Weights of a small image embedding model.
Model: 26.7M parameters, 48-pixel images, norm batchnorm.
Rows from block 12, named by matrix and row number. Rows with one number belong to one channel. Each number is 128 + 32 x the weight over the matrix's rms, rounded and kept within 0 to 255. All counts start at 0. Numbers have three digits each.
# convs0: first 3x3 conv, stride 2 (model.blocks.12.convs.0.weight, 512x288x3x3), inputs 180-188, a 3x3 kernel for each
# convs1: second 3x3 conv (model.blocks.12.convs.1.weight, 512x512x3x3, transposed), outputs 180-188, a 3x3 kernel for each
convs0.313:147152195147091134129107123100115145137144093132096139125116151116132099132092107073107143111131101125151121146090098148217134136095132132128107125140140141136125137074120128126098108124103119073081123088188134120166171134134171156161136118117
convs1.313:119147129177119117117124095135198099139130143048174135071161163137127084136128083105157150143140167110155164147129125164062066113169141115167156124119114124157146140108125175104129104113113145169131136101118126121129107164145148085168116090162
convs0.314:135099138057130123131156144156094145034122163134086126182147133150116125101178144097128113155123137141180174101089129115134120126159155147151107131171141150075047136130172094132080136149128116104093095106164135180170123053120175095117157184108
convs1.314:109111153165158166150144079124171157200105107109133136102145109107097110141109159100142124179140129112157137137075165087178118120089169136129126152066198188115186075131142142127089144154169115107094149100114140204153129136100113146118126121098
convs0.315:154124084114126102124135131123176129105154059111071146155140115144116074134099061170104129099167091137134137109137118141127087159113133126154143115061125112115099120137097095137107134132112105104103137170148146116066080219182112117066081102159
convs1.315:141032167090099105158112140075145104097119157169122163113120096161120157113189101177139150126127128112081143203184112141095125149172111129122139063157132157077146110089120167095146113175128120127184186216133111082152097163121206075152189071126
convs0.316:100086117092122137146121138152134059119167135110134112131101062124153175101151081113085139170149087093122148125127158129114143095127119142164140134106154117105115149107146150089092175118135135146124165141118180110114115125153140085130109078170
convs1.316:101097129102132106191135139106066174119123133122110112161123120131111072080133120171140054110125078173077137075166121103086111111099147110130129144072133193141162110099143147116074118115130166182117123110127137100127189141130151080136198114177
convs0.317:126156116093092121100107203116146105089125150070178154117093162122042114126134117097111143155139170120191165112109038097134120126151148137163134108099147081072152141132103096100157108138197063086130120118178127088129105125168125184111078100133
convs1.317:135130120122106092172158107018168147167079148139215156076149115109098107117149137174139130089118149125110131102067168070122165121120118124248122157136176147126101173111126111133126116117104115200154094120069119104113177120084067100135139140105
convs0.318:130079083146142110180181109121099131114126121110145142113148108167128118094101078110093075130106126134107127101164129096179086143113085124134110151163088143100028119142193120099135143151057128149057142118150160131043112100168104116142172174134
convs1.318:104202168108092153112141111201131110127174080112101127140116128074099128167138095209134116173184165066113100176141084102072150181120153155121147167058179162108116133170140135101090091130136145151060146052126105079150104136132130162095107140144
convs0.319:132155185132094153131129131150106120172175084093151178126085128124174145137098136140130100106106070124142149102109124146133107131117106173116137091128079109198113143117137148138107129140079160147092137196079134191100119148125099200180157126126
convs1.319:097129150064169200117096128100209157116101147143116073158131120126136113167102126099174181102169135131135128076144057143098104142138166019137160107138089165124131149153124130134150116143139154118134153116098158087132126074180146087163130204145
convs0.320:164073192139184135083088158172107173134177131146179158103120155127103189166163117134119118114124107103089107123073175144114130137114065096142138159138140153185087168080120099118115217189064077155178161125117138162070107102151125146134224136079
convs1.320:128107149145138178127135099128192141117103186123128056120156103125079121122110115123128152160087082137123134087079150139139074173103140082147196099102136141129130075188122144039182093135075171172087114110114132123104135176102083111133125180162
convs0.321:082155131130152108108089143109103142096090095152134139158158125133057188105070151142154089066129098047115149061130117113093088111165112114154128135112149087124154129168113138144096145161133104141137145104118098166155146105123175126084125138193
convs1.321:109112182095113107153145168047154138106149116161168067082124140111137150121139098092110186169082130091180102125180153137132128112147152124093105168144162123154137065102165146128121126122067148100195114056146086183107110170145152107125089111105
convs0.322:120134133090193147135156149105124141113097154151210178151146117167157123093106144158191164103138147139100092146138113101155177112121141091186078174155073150129165127138120108102180130174089098121143155119108130168136199100112102151143128129107
convs1.322:139135158152115097131141114156083091106183128135140179114095098117138094104179085152099151154126136136114117097155159096135147156089115093094143164161082125129113123183111177152129126112133135156171130146085086114163127141168129136111141186084
convs0.323:118136101132154100100164107100138117170162125108119085121126117073158147064137139180164167191158147226165085150109122177100111120171075135112099134169141149109178166094175101189109132131130139132125127136143191116118084095123160117146074138148
convs1.323:132181072156134123127153116170198102100220157128053129148160058122050210133112149141112104096073158111143126117106041120139186111147108092100149149110129162114181075170112104134082102141148112072124163104115127132116146183076179120106112082150
convs0.324:089093151164106116102069095139136137114122185112124128111050120118178188128168146093135126148112074140121087146162123117100109086143113107142098127140224142143122157178148141130097150079079123130113093128096137111136067099064120122090090162074
convs1.324:163148140111107112132096148088089113155177119103184114078152107115161084169166142160129136139097112128097177113109140109147100134154182172087065123081108116120090117098100130186098155093143109090123156119159136094134108133139107160110122165127
convs0.325:105179092124114129135121100100073106097147120135132105141152144146168180134091159180133185131153127107150098118105103139118099095127142155103094100179071122132154107164175161118161106111124141155115180158119101126179140127069109150141104136087
convs1.325:185141137116133112121156145133167135115116148146087106139090167091175118134111146184137129133137109135121132139090171110140105154086158133105138123199085147114161135140165137123069122123123193112145179133128148149126104087128146144126122135189
convs0.326:125160114168177155156195143131144137113158214098104095138153144101087044135083113081137177140147128155212138104156134080125122121121114141118096169094165132241205126123167132151167118169189160119138093151057107134137183137137135127114127109113
convs1.326:155129123118126130183110112206146103122122153115100132149106103122117066099165117134131137126140088123154090165127132084097077087148119115180169118102114082133112135140093107166114113149125132145070153111116119146101164127063098103129156188154
convs0.327:120163141074152135116122121124119114137113119173086113196182133200203127094202182115144152126089152129112088187104091134117094064177141155101091189129185137131160119112125151142093203129142098107142165103105141122132137101129162104203110158100
convs1.327:128158181110040181109112148162161213064126090137099155135125145139136167116115142124063174178092125125153112107102128123055141135154137068123175139087098141166135060063155165112071138124116145019188133114121126112129141103216097153158145131139
convs0.328:101096147158136140102189138140166073115126128121172162118113105117109130120097164191111127118129104156200164140125114129161163170052181148100209102101129135134087132085123139198097166112112120122099148138143125104144156143181088148169175143130
convs1.328:174163161144107143130086132137039146174105116106081139155131062154086137118146160085159084141156094128105126116181105128144101151131182162138101118148063108085210113149156117152091098180121153118097085178101110100168134146137143137107184069142
convs0.329:147094112143128130140079194104066071086095180067126089100119147144151137146129138109126147100165166158172171128135109093158166083099083129071080086121086084057107124090089117120146139092085077129142091106111123078105098172169188142203205156081
convs1.329:096098064101202089146184137114167129130150132111143067095160135111146181180080160134101121153162102132147092120122095137134160170136170075168116103061099159148192135165154165150102145179111148063155184088125130183115126097098125174076181149106
convs0.330:075155133139114140103133133119126114113116141105124114141127104122117085109110136144131117118164141091112146137117109114142184141115097137178083117144158151123098138190130176075074194158180122084089168109092199165121158144127185114162150131159
convs1.330:115199117108118096096184131166060089166132177149090071127130143157031108173160139066143099077146146165139128143142102116187123104087116124175143055145118113101104147101141122162113072198092084149054185162124126150168180132139114155114161094122
convs0.331:131103158127105131062160092125121072137157069168198128145127122114109147100127149156139116118126104132113107144112108138151184183138123117098120177059113126184137140107166089087107089146155149110146073077134112126190163141162137150158136146123
convs1.331:163094081137154184109117113101099107154110187078196189094127113173135134153117141185132121129119088130110140122118125141188080164164072082132171143147148077223077143118133183143182109093146132186066175150100109121136146065085144138127076078157
convs0.332:066106087083105121124089144077153123103134122119160142142058135168116121100167157081152136097149120080112129128174181113176166144099118083126092116094096162118108124172126090148166152095098111077135155175173134100095110046097126065141143172146
convs1.332:130171098197113094089184128130123165057211136081102112140139162100121102143134125052181110118159191114115110165118150116108074137074114072127153111121151140139146071140088145105164129101136143083185132125120176151105126153158098125121128125195
convs0.333:115139128135106079106125108131165169152105139119118135152105157158102148151134116154130124148106158129077135128114164113140141171222088083112149129163084138126148124127083145129116179160137074124116139116123159123109119072091086099165138116123
convs1.333:135095138138128139120132175092153095169126146137124139152115120077154100173108132191110123107079134118154130125111088129154093153111127154124137098122103163080107110073114133059144130157115172157178085118127085163069091163163122122142125048152
convs0.334:170092108103116172125135162092154069119099048129131123137071088109221189130156188138141123084157136160180122048100141198072092132134159123172169083101076130098139113207217152160146137120110143148154142125144114061061140070123091097111222147154
convs1.334:094111140130098154143143123136185242106107088131123169138145117134079176115117111139180153113116083106171110190123056122145109148142147131106084188170070171055138130054139113163122134168121145094204153109106077165082115119142146099104158093112
convs0.335:139082038119080165122113120181081101103112181116074148143104140070173101113163139138072064158150104110098136113155162205193090135041120101124136204135141167124061123124064100148150134127134112144105137110140126169091130138169163152196151126124
convs1.335:138105135135067098095126128089151080124103056122110182120129119103157110169104120063178081069116162146116136095141148169106119056104109131145074110129163110131081121113111151174167100072125083130136142168133124087125044116107134149103154090123
convs0.336:139164135196094113149107068139139109135128123121116173100101117119085133084177151155164152118083102109094145232161143175149169147146231197137149138201140122102152144159186137155100095073107128125147110132133114132136103169096097159202131122102
convs1.336:108129128152145125139127108102145097126095180129072141127111100118119157111111179086137127136101126141072115162124165140111072103135110120167105177146078081172164159184129098147148116073143142121101151082123143227142138129152178089099131133187
convs0.337:162087103124122179118123114079229109100165125097101082145070146082088118125096140100218122105159140135143165084093066152113129122130106104154175137102117130144109131169098119164083094150116122173109141138095102129142121122110103122169117133090
convs1.337:137109106087097116136154127105104131211153206094066115109121088143174105148169078121119158150177110138117091160120102095180161173110080102114136177117142100181102154145149088076111162103137170101126135211094145162123154108115128155130032121056
convs0.338:150148131169152126144127141139142118143149088142159141122121108134138132128093140147127108120101123120169144115158117146103162123130154131106112092145147111189089100149139112134120124117105135099130076189136184166151118090107087109065152138100
convs1.338:154152169154099177120081090146118160116177091058073131138133127140109167129164124140106106117050124130169130164141089081107119168104142088134135138133157110168141178140117151130144140148102156078086109107065217191183197111136098140128095131151
convs0.339:104109130077128174136094164127097137100139128070164163137122088101148129136134137146126146080146114128129177120112156137132164142154112120115095060106114145145141089110122158118132153120124142143102199110104173142147134141120138161130096140106
convs1.339:169131120106136169109146189167069098117123146147118152128124132082123149115099127134140130150122110112172077169122132202115104130100125143098099101103168160081126128145101124186115126133158076163182101084095129144121118130100096171079166119136
convs0.340:132119116111095131157098141130105145129066178127125218086127131130159130099149121160167103100133216165127107118133122119100114086077104101101139093143186128123138095138116147125150109119104136121169195109123164126095139108102086100121103086088
convs1.340:102149128129160168085115185155117101100206118179195138150131150133157139181174171125118170072093182119134098123111091112094156148109067118127149117148143138095143133191188149154118126164073082108053157075140081107163112209130120077159154238149
convs0.341:133180139112072079138157052112156114182194188095094124104161071109142113192152202152106133135157204078103104114069084069133160129118125073121159172109120147176071143134135094143140128098116151132105094033130098121097151146121182133109090077085
convs1.341:189206116118134131186127147119153103149094169138143119108082151085196089133092124185076115112060155128118121153128182158154153100094103156060081130206132110175160180115122139123138151097108151099084110178157108119121151113077119099127064176132
convs0.342:132155140131120123120159108136133123102108144131084176128087147133184130115222117145102142134081166140161138079093120166103164105110173158084114158110126077108147134148123118155101096162098132131137169126077163173136094141097122112126157150122
convs1.342:149129076123121140128147123125148155115196128141086115142121080122152116113114163024180095180144050160152124172137067149111111105084154147111108165082196067132057150047057154122104146108157143146128140079104114183146085108142101192093140179139
convs0.343:153097120135165111152137180130072171161084078089122117122074083145135094093100178143114123095146196187144146107135123154110118145118147106112093155085145116056114145172180127137103105160072114130102091070135156097137150081120152125153083102140
convs1.343:130167161149133121135092112167126136103139138118105154154080102140123105134111135120111131124140135126053133127100193083117072143167107092154150133218140155097088195105116092122113111106152083113093127130145158071137107094171153104118103046102
convs0.344:110126126147128095127122125135168107110153148144118126101062146121164147126156100167180115148138151167162091176160123149120076127127127099145121187103089193096166122133128098186117131156155077166145104136125132143103164152063107130117135139127
convs1.344:122155080139112079152136077105114146092137110092139119120122073137172107099153139075115142162144098123164172105102105139171193167116119117130145129086088160088088156161094146099170146090103159092111148087124172135104096146105132152120170159116
convs0.345:077132145162153106155131190139170145067134144144115106175154127189185127111120060109122125115084151142083136131145125138109125174153112142124136142148139159181121118146110129147127159146077106083122145073143149159121091117075124104111153077097
convs1.345:061175136113124127129144097110123106153140168087149103093069148155189137128061124136092123149183117084157126179102134103099135128149102165138074119082126186115113072136122141075137095161135119135189148107146107132139068151133154146137104131157
convs0.346:148168121144145135143146141096136128176089104140129112110162088167107113133166141169171109114135143158127152111148124164152120174162151108201108126155112144136104083156099075112118097115066116103171157125143126137100132090100146122161117120155
convs1.346:112170120145152136070131118092109136137121113160094151151137126132119170087131067157121170118121105110078149141154090095168097144152086147129065129148175113122144133070094138137099111136121103167101083099119098114149125101165144150109116087113
convs0.347:148099100083103099130149097143088134142113126108122163156157143134167139107201159106130134121123140139081107160125116100145072131111161103094124163098130092157169119168158152099132142143117102137109109128159117095156113095078152111163181145090
convs1.347:205114138139122150158143122072180138087130061145086176148151155157137089074182083094103142145125153126117133110194101127160088142133147100158174057177057099135111157107110105117175169112163086141091154111126106139120136131154073132094116128080
convs0.348:125112099125130098159125083099121091107115126094110089137108141140140181110152134134098127128096158066106127135116109122132098067147131189192101099112139092138162154103129161090082159077091111149086054146120117120108116145076100136101199128081
convs1.348:118072114121117134123123177126189117105153196146065147150120146095118157107133149142139108127130150127069085116140133133116106121108119110126104120168106111148124118113129104117100137131083113149117131114156152115134121178079084121222126138069
convs0.349:166125147128149126167139146105138142166163171161125130141106146082120142089094121115121113164160126159160120130087172181124115113131110127130179125116149160137127104198101122183108082067108071125148128098163094134151143145097075158101169149146
convs1.349:094132134113063112090111114123091117114123164092198104133111164130127142116094102118165122090129057144115105174128125126155152139122150103156177199147128134165184129126159081109054160149097134082096176096144125158154122063144099133096130188098
convs0.350:134152127093118063170126133154132089118155146166163189065126115146136089150070055118141081225166095161121170142190110135152106117113135112152139057065045126121106152115129137184128145127152107134135134123065146171166120095118194127119149167156
convs1.350:086098078196140108131091100135160141145103162119057136142112106159171134183095138168095152105129157130121088178119101114116097113179107108123117100141160052139115129156068153130113093234179126161159162166170125172076118111094045122137121150136
convs0.351:091122131145170080196100162105144160140151157135116159163128167156083189146146119161164154190210107121097115142172117114174150174120091110088106117115162132131134177109123121145077120103111096098215167081183128111153181154183174105147113142125
convs1.351:134127126123113175092168147146147074122197139161117108149112149092162134181109150150128107125095135130117121105114119158137083110135112135086164082228083129213082166085152080166136130122111117102122096109104138158176147145115154097195109061129
convs0.352:174095064137145115138152146159080107148125099106159232098128166151104146180122082147141142152108104146146072104101152154142134101117134107097134157101145115169148181127134156131054115136149134113134103071121167071075115164109130143139103077031
convs1.352:125140128178201162073101130128047185158110080060156158206089058097112128139127111144132143108155119101158161136067121148110185182139140119112129110100192105129140122104136069172128097096148094112157222133154168140200173088151110170098137114177
convs0.353:139146152155124131124110093115183115078164178177139102143088072152140119149144128106075220154151103101106120078105111125093085187125125161174129132184130155152161087151154123176092109065134086152182115108109203085111102101149092113102192134123
convs1.353:133125096100124100135087073183114094152211152070107162154172112135129202113074104124076129145165118123253096169133092115146126123129113133088045111212095137089122125164138144114118138080125167120132123151114144110067139152069170099147077136154
convs0.354:211143127104146140109114133143124120103133151106164138094083085127143165138103099105116108127130156135072148104129134132102149119109113144104089130194204207141098184107129140113122100122125128129132138093130132084134092087091135175165160084039
convs1.354:135121159145095170096118118110165143109132106116132070116159154074156088121103056063100107125097150151138098101149122164134091139129104138205092148160153112084187161158131133198098159118139137135104113132114099155119096132158126157093089071087
convs0.355:135117104113137127169121164116144148156163077109111137110112165167097093076087142143098200124078171112105137131109118146080129121135167099097057078184133087105083079127128132148183108059116080179165137149162158154123150137124094108138102117154
convs1.355:115107102101156145170154170167124115135106104156170100087155139130077142119160142121011156184125116105140161110137104160118142138181117066126128150125087149101164137156144135079103131154101111118093112131093159136094112105105119149112188197158
convs0.356:105080167115124117142169150124088097121113124141201166130134166126114084148169125136095113175123147098126152160066089154135112100074059139139166167144147155127151128095124169134118148164116106124073109172207162079093176100116089187096139161123
convs1.356:130112083172177150152080151124089158107115114167130128095103134112111059084097152133131133175121174121147116122148201187164110150146129131082127216079137118136095139095144125183111117120172152126101134123169128092092147160122181121124145099127
convs0.357:105105161126122095124179105147129143149118147122153103086133085101128107094099113135106145130127108164115091130166142078133115113157157136115140133177112093148151148130098091135078124168136160152091136152127146141076122113157088142077114167108
convs1.357:143119145147132148122121150102168117164117102113190123124132069123115179179117085137108117116155104100124149108113069114133151184107130070168169070112180188107142107091168109175169156111116191089095103112156082118123121133158150104166068171129
convs0.358:236161071080090130116145164124134085132096146118158190129124145064167104120175075187109090237150086128124103146113130128072114153117093114132112132144124121123117101145115101169058144199104117090108208063164128109138076184127105137143152138174
convs1.358:142161119101147158129094129186131080151155138075171109188068109189065169090107103153168152075126097208115112181197143146130096054098111128152089115116156128139121150109130055119147116078171130112139220094160133127148156174088198158202137134053
convs0.359:115194082136138171103150070086137150122145138095134143091106063106129098150142150138157164128143137133098137147115056144187047124102119167130130166113130134118167135103132126124084112093123163114137093107193094200138125119125111114107143170076
convs1.359:150144085105111129150153108150133150152133069183186157154125071124119194122150125114106115110148144137092100134119120103104141122114140069161138145127151160131129124104157066105157101142072141133124132169146171118119117136086205114152134088172
convs0.360:060143083099117129164095159126141186102162172140152123167186107159139137105167143135122121085169138127152162169121162077025069180074112130104115116080129113124073119125163079162123145154129158143153129144124158189113120131139143142109087072163
convs1.360:090106220128135082126161132118176055061076197185109127150099179160121160129137156102104142112129079104051109115151137148108127117122172118134115104103098137126144132128113132116129115128123071175136154088148141201149156136096093129095140095043
convs0.361:134150106111136118139175087103162162081100126116141198121105091105096101104100184054105140148090059115174122115103140138122135119110160134160176129166211126151142095123143145116121084183090134090152166114142140082122124131135071116133137163139
convs1.361:078146135161139123169117132090155110129070125086095164117094171103186164078118141214097120098095111120106112218195182105143151164141171115142110136154106112114153117125120153127123126115109127162099182099120173106137172140152101100118107105118
convs0.362:081107171114086158145178145144131131085137098126183118116127136106116121097108146184076157158189157103124131107097072143092108188201109101164114227122119184102092143113140163137143099088142090110111127122087087153198118105087151161214146100144
convs1.362:134136115137113130126159150154135036132092098119172185188068105104237147169113051156255118069134125140131098087126092173169110155142119164148167054133113152143106118121075149119135145100118136150111103187148167128072151094166123084119136147123
convs0.363:143148122123148125159093114117090155107091135172188153098133140112160138074121097105067120089095155114099120151152120155120099117062112127146167116172141088098115151099184141100178138183168113034142114176071119097096161159160144147123082097101
convs1.363:159126146115185194045146139155158107106175139109127229150161184122120116154109094176129184139139126141153138098130102134085124102128136128130137124122138127095097139130140035120134101119152127164137105093169128088104114132121135106162105101127
convs0.364:124097145125134131122111098112118118123118155095227206134155178119114083136150129069069165134081119142083108102080140136133152188136149066140120120120138133153157166161151155147174122127204128044188159094136115118134134111094138115105127103172
convs1.364:096132147143173134108136133057091138188167105177151129117149076153119122070074126128134128161128109126072108172151133130118129136191143119125125126109136128095119107092078147185134161159170099168152102066148140173105095125161160096136106145125
convs0.365:137079154089124155143176179114098118147167087118134150097000087165141149129128148162100092109153114098065112152167136147188162161085091065085117102132205138100110133124108111157135153206152121138126164150164097150087117138118127099088146111132
convs1.365:104112164124148167095147119161168124222095113092133148176104134183160180117089150067110147114141149086087138110093135119106080148117079043071127154188174107126129125050123103221139155193184120162138167103096123139093102083140143033120139167154
convs0.366:094108113164139103074094164203129116136132107147179154116139122105127078139114066145089100120170178160147199132111107124140164145088136158125137111157085170109161133149111218082152187136191148077106136099111145140130101113117144147112119126139
convs1.366:136159132123122114130188132101147107170140113186084176140213074141115127126165095160125083145196121104155102177186105155138114178116167068160138115165140157104105156108082188122103114184173123065073129181162160132152110183056155155142129097158
convs0.367:121105116176118120110126150107116132106150138049150105169081090162149139141113125122118110157096122112148073146187155102116101103131129102119072170095077094139115171143082138135156116173145105110134038167104163201159091124132120183147134116150
convs1.367:142219142152146102095093137081160091146133115143093108136167136207082133113148151089167115170132166119103178085103139092128182121159141074118126166154114140096136134138130139140190126167133161134114116150182074153097145126133116069092104141114
convs0.368:164113175085159113155086153143116062154125096137204165097154103133177132120195098109110133124187139119137167123133121157141163180144123095097149173113148126086077124103075122080098100064096114138097118038125071187108120156146172125118093180113
convs1.368:100132116134126133111116144151073083120146029091166138112172167127198149096127101137190135225107109110145126135157055107128138104126135141103118121127147115135130130130103143142201131107110119162140092214122174099168137114132192099090085151155
convs0.369:074130120119095173109157127085099183179165144151084113134231164059090160149127117155164101115129124141095112084082122102075134192121155185115138055164119155119153114202154107112176112150161228134135138152157136130107148129154115134110113118140
convs1.369:135100134155103126107069092152122094148080168136117126142191066120108144151174166155095167111167064122156156135125080142129125127166072138123184125152185158083145138135064118088169127032153112114136124140183123107125112172199139154138101157160
convs0.370:113169122117117162069181110147149101107086141139130108140111167060191126147130151110077104108100160119139115171128122172139118178136157129145078113173128169115170124178238099113080109161127160140146147170153128102193123155145103114120097121099
convs1.370:142170100158162122129066118137141092107066146122120123164114136078084142117121140157084155129065100148117117150155130134111116155166166077224126106096100160128133140061089098092131121158144062150089172081147136143113121148142103135099146074147
convs0.371:084087100116114095126108176129157101132095101091137071100092068076162117160106096113113172113229159110130138107097092151147100138146154147100109150126163114153153142138108082084157093129130178045142109135178133101173163183128154189147109086137
convs1.371:144124142166110158108180125124142108139081145167067132143150095192163097077104125122061162161104118108101115103128142159120125132127123126125102112164016221090090098133153136051076118121145103123123202140157125125090098140123175075152156104102
convs0.372:095096130152083088167107154184082137064058149102154140139082086125110115130102116121145093127118126097126132099128138124119085127148140125177159129136110202163153159195085094148120173151123178152155095171160106082107131150145157091154105184138
convs1.372:129144160134122092125115127158171123104110120095044103121058123084132108161081177111112108087080114148124158112178137170146131109075170140199108180130107101119129114174158143099156153159097135102109165177158131153100160158173141164123120097146
convs0.373:082173124193097177135085161121203147092117122164124143117119148125147083111107069151069134122147138173151122128145174096094209156093149081145097096072151160125109175107121118120102094160133155119147168111084146137187117180126212155113151169094
convs1.373:153088156101106140105158149086147141144113111068187159106137146134142108097087092091155145117115103145169168122118094111126096182116110112185088153099147107194090108147191129105160110146090114132089099207100145086119144058121164108125108120088
convs0.374:149156139132173105152124147153176156167138139195141090162149126138138178123104124120156188147128158108098138132137123150125133163108101033139066115090105134090117101146156197143137100123176168119167142197213141110118125194155114120108184162116
convs1.374:138119102171196115157104101097147138091132171229085195126148136078083155122119086162048152095162188095100088103144161172125149109149145116135118114152156105168091104162150143098174134162073146126128145121072109067072154139114149040069122129139
convs0.375:107127083089156122118102122102099126143128135138166117101092067122150119132138110081147080166054177078110111157140110102086078057097129122173166173093197139156132184120042188103100096139152094079120083082061146158046166166083096143132122170098
convs1.375:135090167143094152145128126137000206118160108105166158130146135136112144130078130128041156111103154092156149163118146162147107196141166165118088160119114092145127114157151167147160144091151123172141152144079144083125071173098161054176128218149
convs0.376:075088092128084128156177145132105163158093093124202163084167103120142157154160095113220227146194238121071091118135177135130111171106116136118144095102250134087180111086146121086154135131119161097093135116107083100088128166113111119106115156190
convs1.376:097091133149171129105093170196079167183111077109085149138166109075147151194152146048120095162117122154138147141141166178147179095135147195116116165114112137137102134160124159114169120134109184148139063117124091103154160082162137104133041118126
convs0.377:164080118138140141175127124124134124138148190124143098109164160116140146166088083148161145130126163171145142116101120140114077095073076087113135113101164191153118092120150118149094198115073122177178142228136116130117069133095103137162163137130
convs1.377:137114073108195087108093202118087139128118128129214113129191116128125084133120143063132124152095084140147163131142125130119126097148110117193132112103106125127057079138106149065243122136073159160124137127139094135112090139117215090105185150049
convs0.378:120081036086131075099174117100114114112140111160146134134184155098134149134133211074124099075102132101163108144114149161116090091111123117183121137100042168121148128116183149136128126137105152086132135169148105134172103154154115096144130133091
convs1.378:149123142140177133110147149083027203187092066185126135102153120116130066152112151120111143054177147123138139107108126092103160141059141106109147093081116106144171134183113136128187111105112193115082091142110101134128135119145104125099124127125
convs0.379:085133114199114120143094125117118164048143094163080076110130050151146093119096099151123149188168121110127128162124096123117131053134143072167120128144148123115134199116123143125088098108163110103105146083153203149109124163160117155139113135115
convs1.379:157131095099130157167103124134128118128082192133118087152102115096077127092141128131122128147108153077131130138120170078161156118144079139124131134081148155081125128111086102178080160092158140127189146143061105116107146126121123015188157121161
convs0.380:147071153104081134168139169107104062053116169102121143106111063069128110103121109106195154231142197165183131135157150174147132156117185138045046139083137133133187165099099166177119138203128099075181140117111106125083123171138087134096095092121
convs1.380:116187126177156127129170145133113137159160195175061140144113165092133091123048140087111139125088190134160174106112131159114122088145145103128182143122161126134104129146156085158143171155140114147070144094172109118160159165119090132143188167099
convs0.381:170155154165139107104130150148131100172127166120094079160141162099139132131136125113129133082149204106082190187118118117125233166158109131158086124073127145119137179143099124100157121142061151082197100159129151135144135121145114096155099119211
convs1.381:149076123126054100108152112198079139074160107166144154128116156117133218076131111031092113114119104184169116161128151081160151116205131097118145128141157051065129107107072124156150176144083064144136108120100156143105085197106145126125083115101
convs0.382:107118163125177151165148157179106106064119118168114118031053103082095117073072122059077125090139140151188126138147129116176124113076101146112119156207173160138166161090114154142102161160135112121158088139144112099169129104098144133086098088188
convs1.382:100160152148119135151132131155087144173123106120108118135156182116140128106147190115139108156159160093103147114148103140084152112163126109194066165087138120124169102063110169109096163075100113077125146120170081161108148116102125157072144147154
convs0.383:097134113047105122137144121092188132157199195107150149113129149107177131114126099085132145092118153174175145106139083121081155165162119177153157113150069117090126125124094101105136122147162129125178057150147132147122123129110133146103242136158
convs1.383:151143108126114108146150116150160078144156146094142143151135127141134175146185125079184134126098066102159072162112128114111097140175164118155120122124093115114164106174141115107135161139148113098060146143167123162110142132110175088105095224115
convs0.384:088113108142180090090113166030144122127156191197180080063107152178167112088096149133164146146142125105125088144133191105159107112149090145132118126145146107151148138103122135161061130090120103104157130126166126164115145107148135049142165135144
convs1.384:119110066162157088134081183166165107109116204100217136117124170140147145111088129080137112121085145162158168119218160082107127135097127145121124097114096093183108112207151136117132154024103107157136179113121121119162145115105097189143179102151
convs0.385:103115114157097109148073119141148107135122149049151132150165119127176145160163175163170123113137115168140116163143111148118139147147038096161110068155140126105146142110108172111124151139135142130148087135159139105171137125092118122190104148094
convs1.385:093108087119158131146162170137124087080122249125078073177091117126127140144127120141136167147177134096140152152092125144125130195091143082122147164126119144083052108175104097106126144078079088170110131105081155113136129184075199170175085106165
convs0.386:186176144152090138089159130126113137115090117159080152047085129120149140132133123181095165104141106113112068123163144142085152133148168125166117146132126149146104053153122175147129150108120154151160145090068113153133132159174106174095118171095
convs1.386:133138122097074121137103103090079134127096218166167144141182182161088110131089117197148121157163151075150036183068087134146138175179135102102189165099103149143124142083117171133158138123049119110113120133027134118136112089123178098218103100170
convs0.387:173105123103133191125150101145098128102144187128150143183156159173115108179130129158107104151138179163124136116136141140172141096172109109121176154081100091104092177085196113123138054097148108105113085140183146160118122140156109145071178145116
convs1.387:092097137123192090105107161142135140156145118120110117129133200118155085109114163146123108113133079128088159146094159126115040103095099128214085137082148096136131087130175175093053106124085105163091132163146185105135129179154130087148179145142
convs0.388:113109135154110098115119151094167151126168121096135174086050148057168157068085117113145130125127092119129133115166107120108106112129096129149136162149098088139158132079164128155087134071107131144118108093099136158097196117089165140085140131141
convs1.388:057084077146103122136110128120169104134108096089112129127148047185120134106094181163168114088167173125171099117151089084166118152072141067109145155132128190120129170113068097183125156136152135144103099122132130111119074140134255169167192148066
convs0.389:142162154076110083092192098177077157138151129091134121154106131120103141120126142124156062131167069173193144193082115137131076107159104112177183154154133087148095104154152084164077150139166096104191137104137111126140192177204111192159099127165
convs1.389:164176104142096146163102149185105141158131098145136079126186132122119114101143105096160155181109201101106085149087125142130115104153131147070185093182133123151141156147099162135128158128075223170106145112086159121130112084103150083118172094184
convs0.390:112160125060135125136120135112084133161121118172169119119089129081099090060123086130094145123124118193116159177089119114098130156145161138144174104169080158119254140134080167145129094131112148088151101119040127153059130136142147182062087174135
convs1.390:100083164162169169124143102155109177106149071122154077119130129115152109088147138157109110126135189120139122156127144140075163119094043214084136162139092096125123085133114172132142156071070109080125163087168115141135180117091116153130237135159
convs0.391:135124131120129157154139110158136123164093063127137113130068099065124104106087090120121113113119083109104139120132103176101119112166167174213135132148132169129130184116119082109115150147132193152058117144173136124116096144088174114111105130103
convs1.391:109133111146065110122075085138104099132161062091123153098127167171134138117113153161123079140092186137125106139106187119175107086135088096108134128107124119158159124126166127132089137089174115148120145076156156172081105122107062161155124140185
convs0.392:182094117122099130126123122108120049132173143155163182072098038174151162141184179124083103128135125134133107150076151098147091097130154136115105117189122105123113147177127169113080185143127115170106152080122148168079131106083122137113134114159
convs1.392:121157108131107111102111076127143069054105144134156176106155121113085073152075063094129116103131115149140123137152242157132105071165139125109107170080170191071094091199096026151063142132086110060141124142153152110088104103154189197096093054101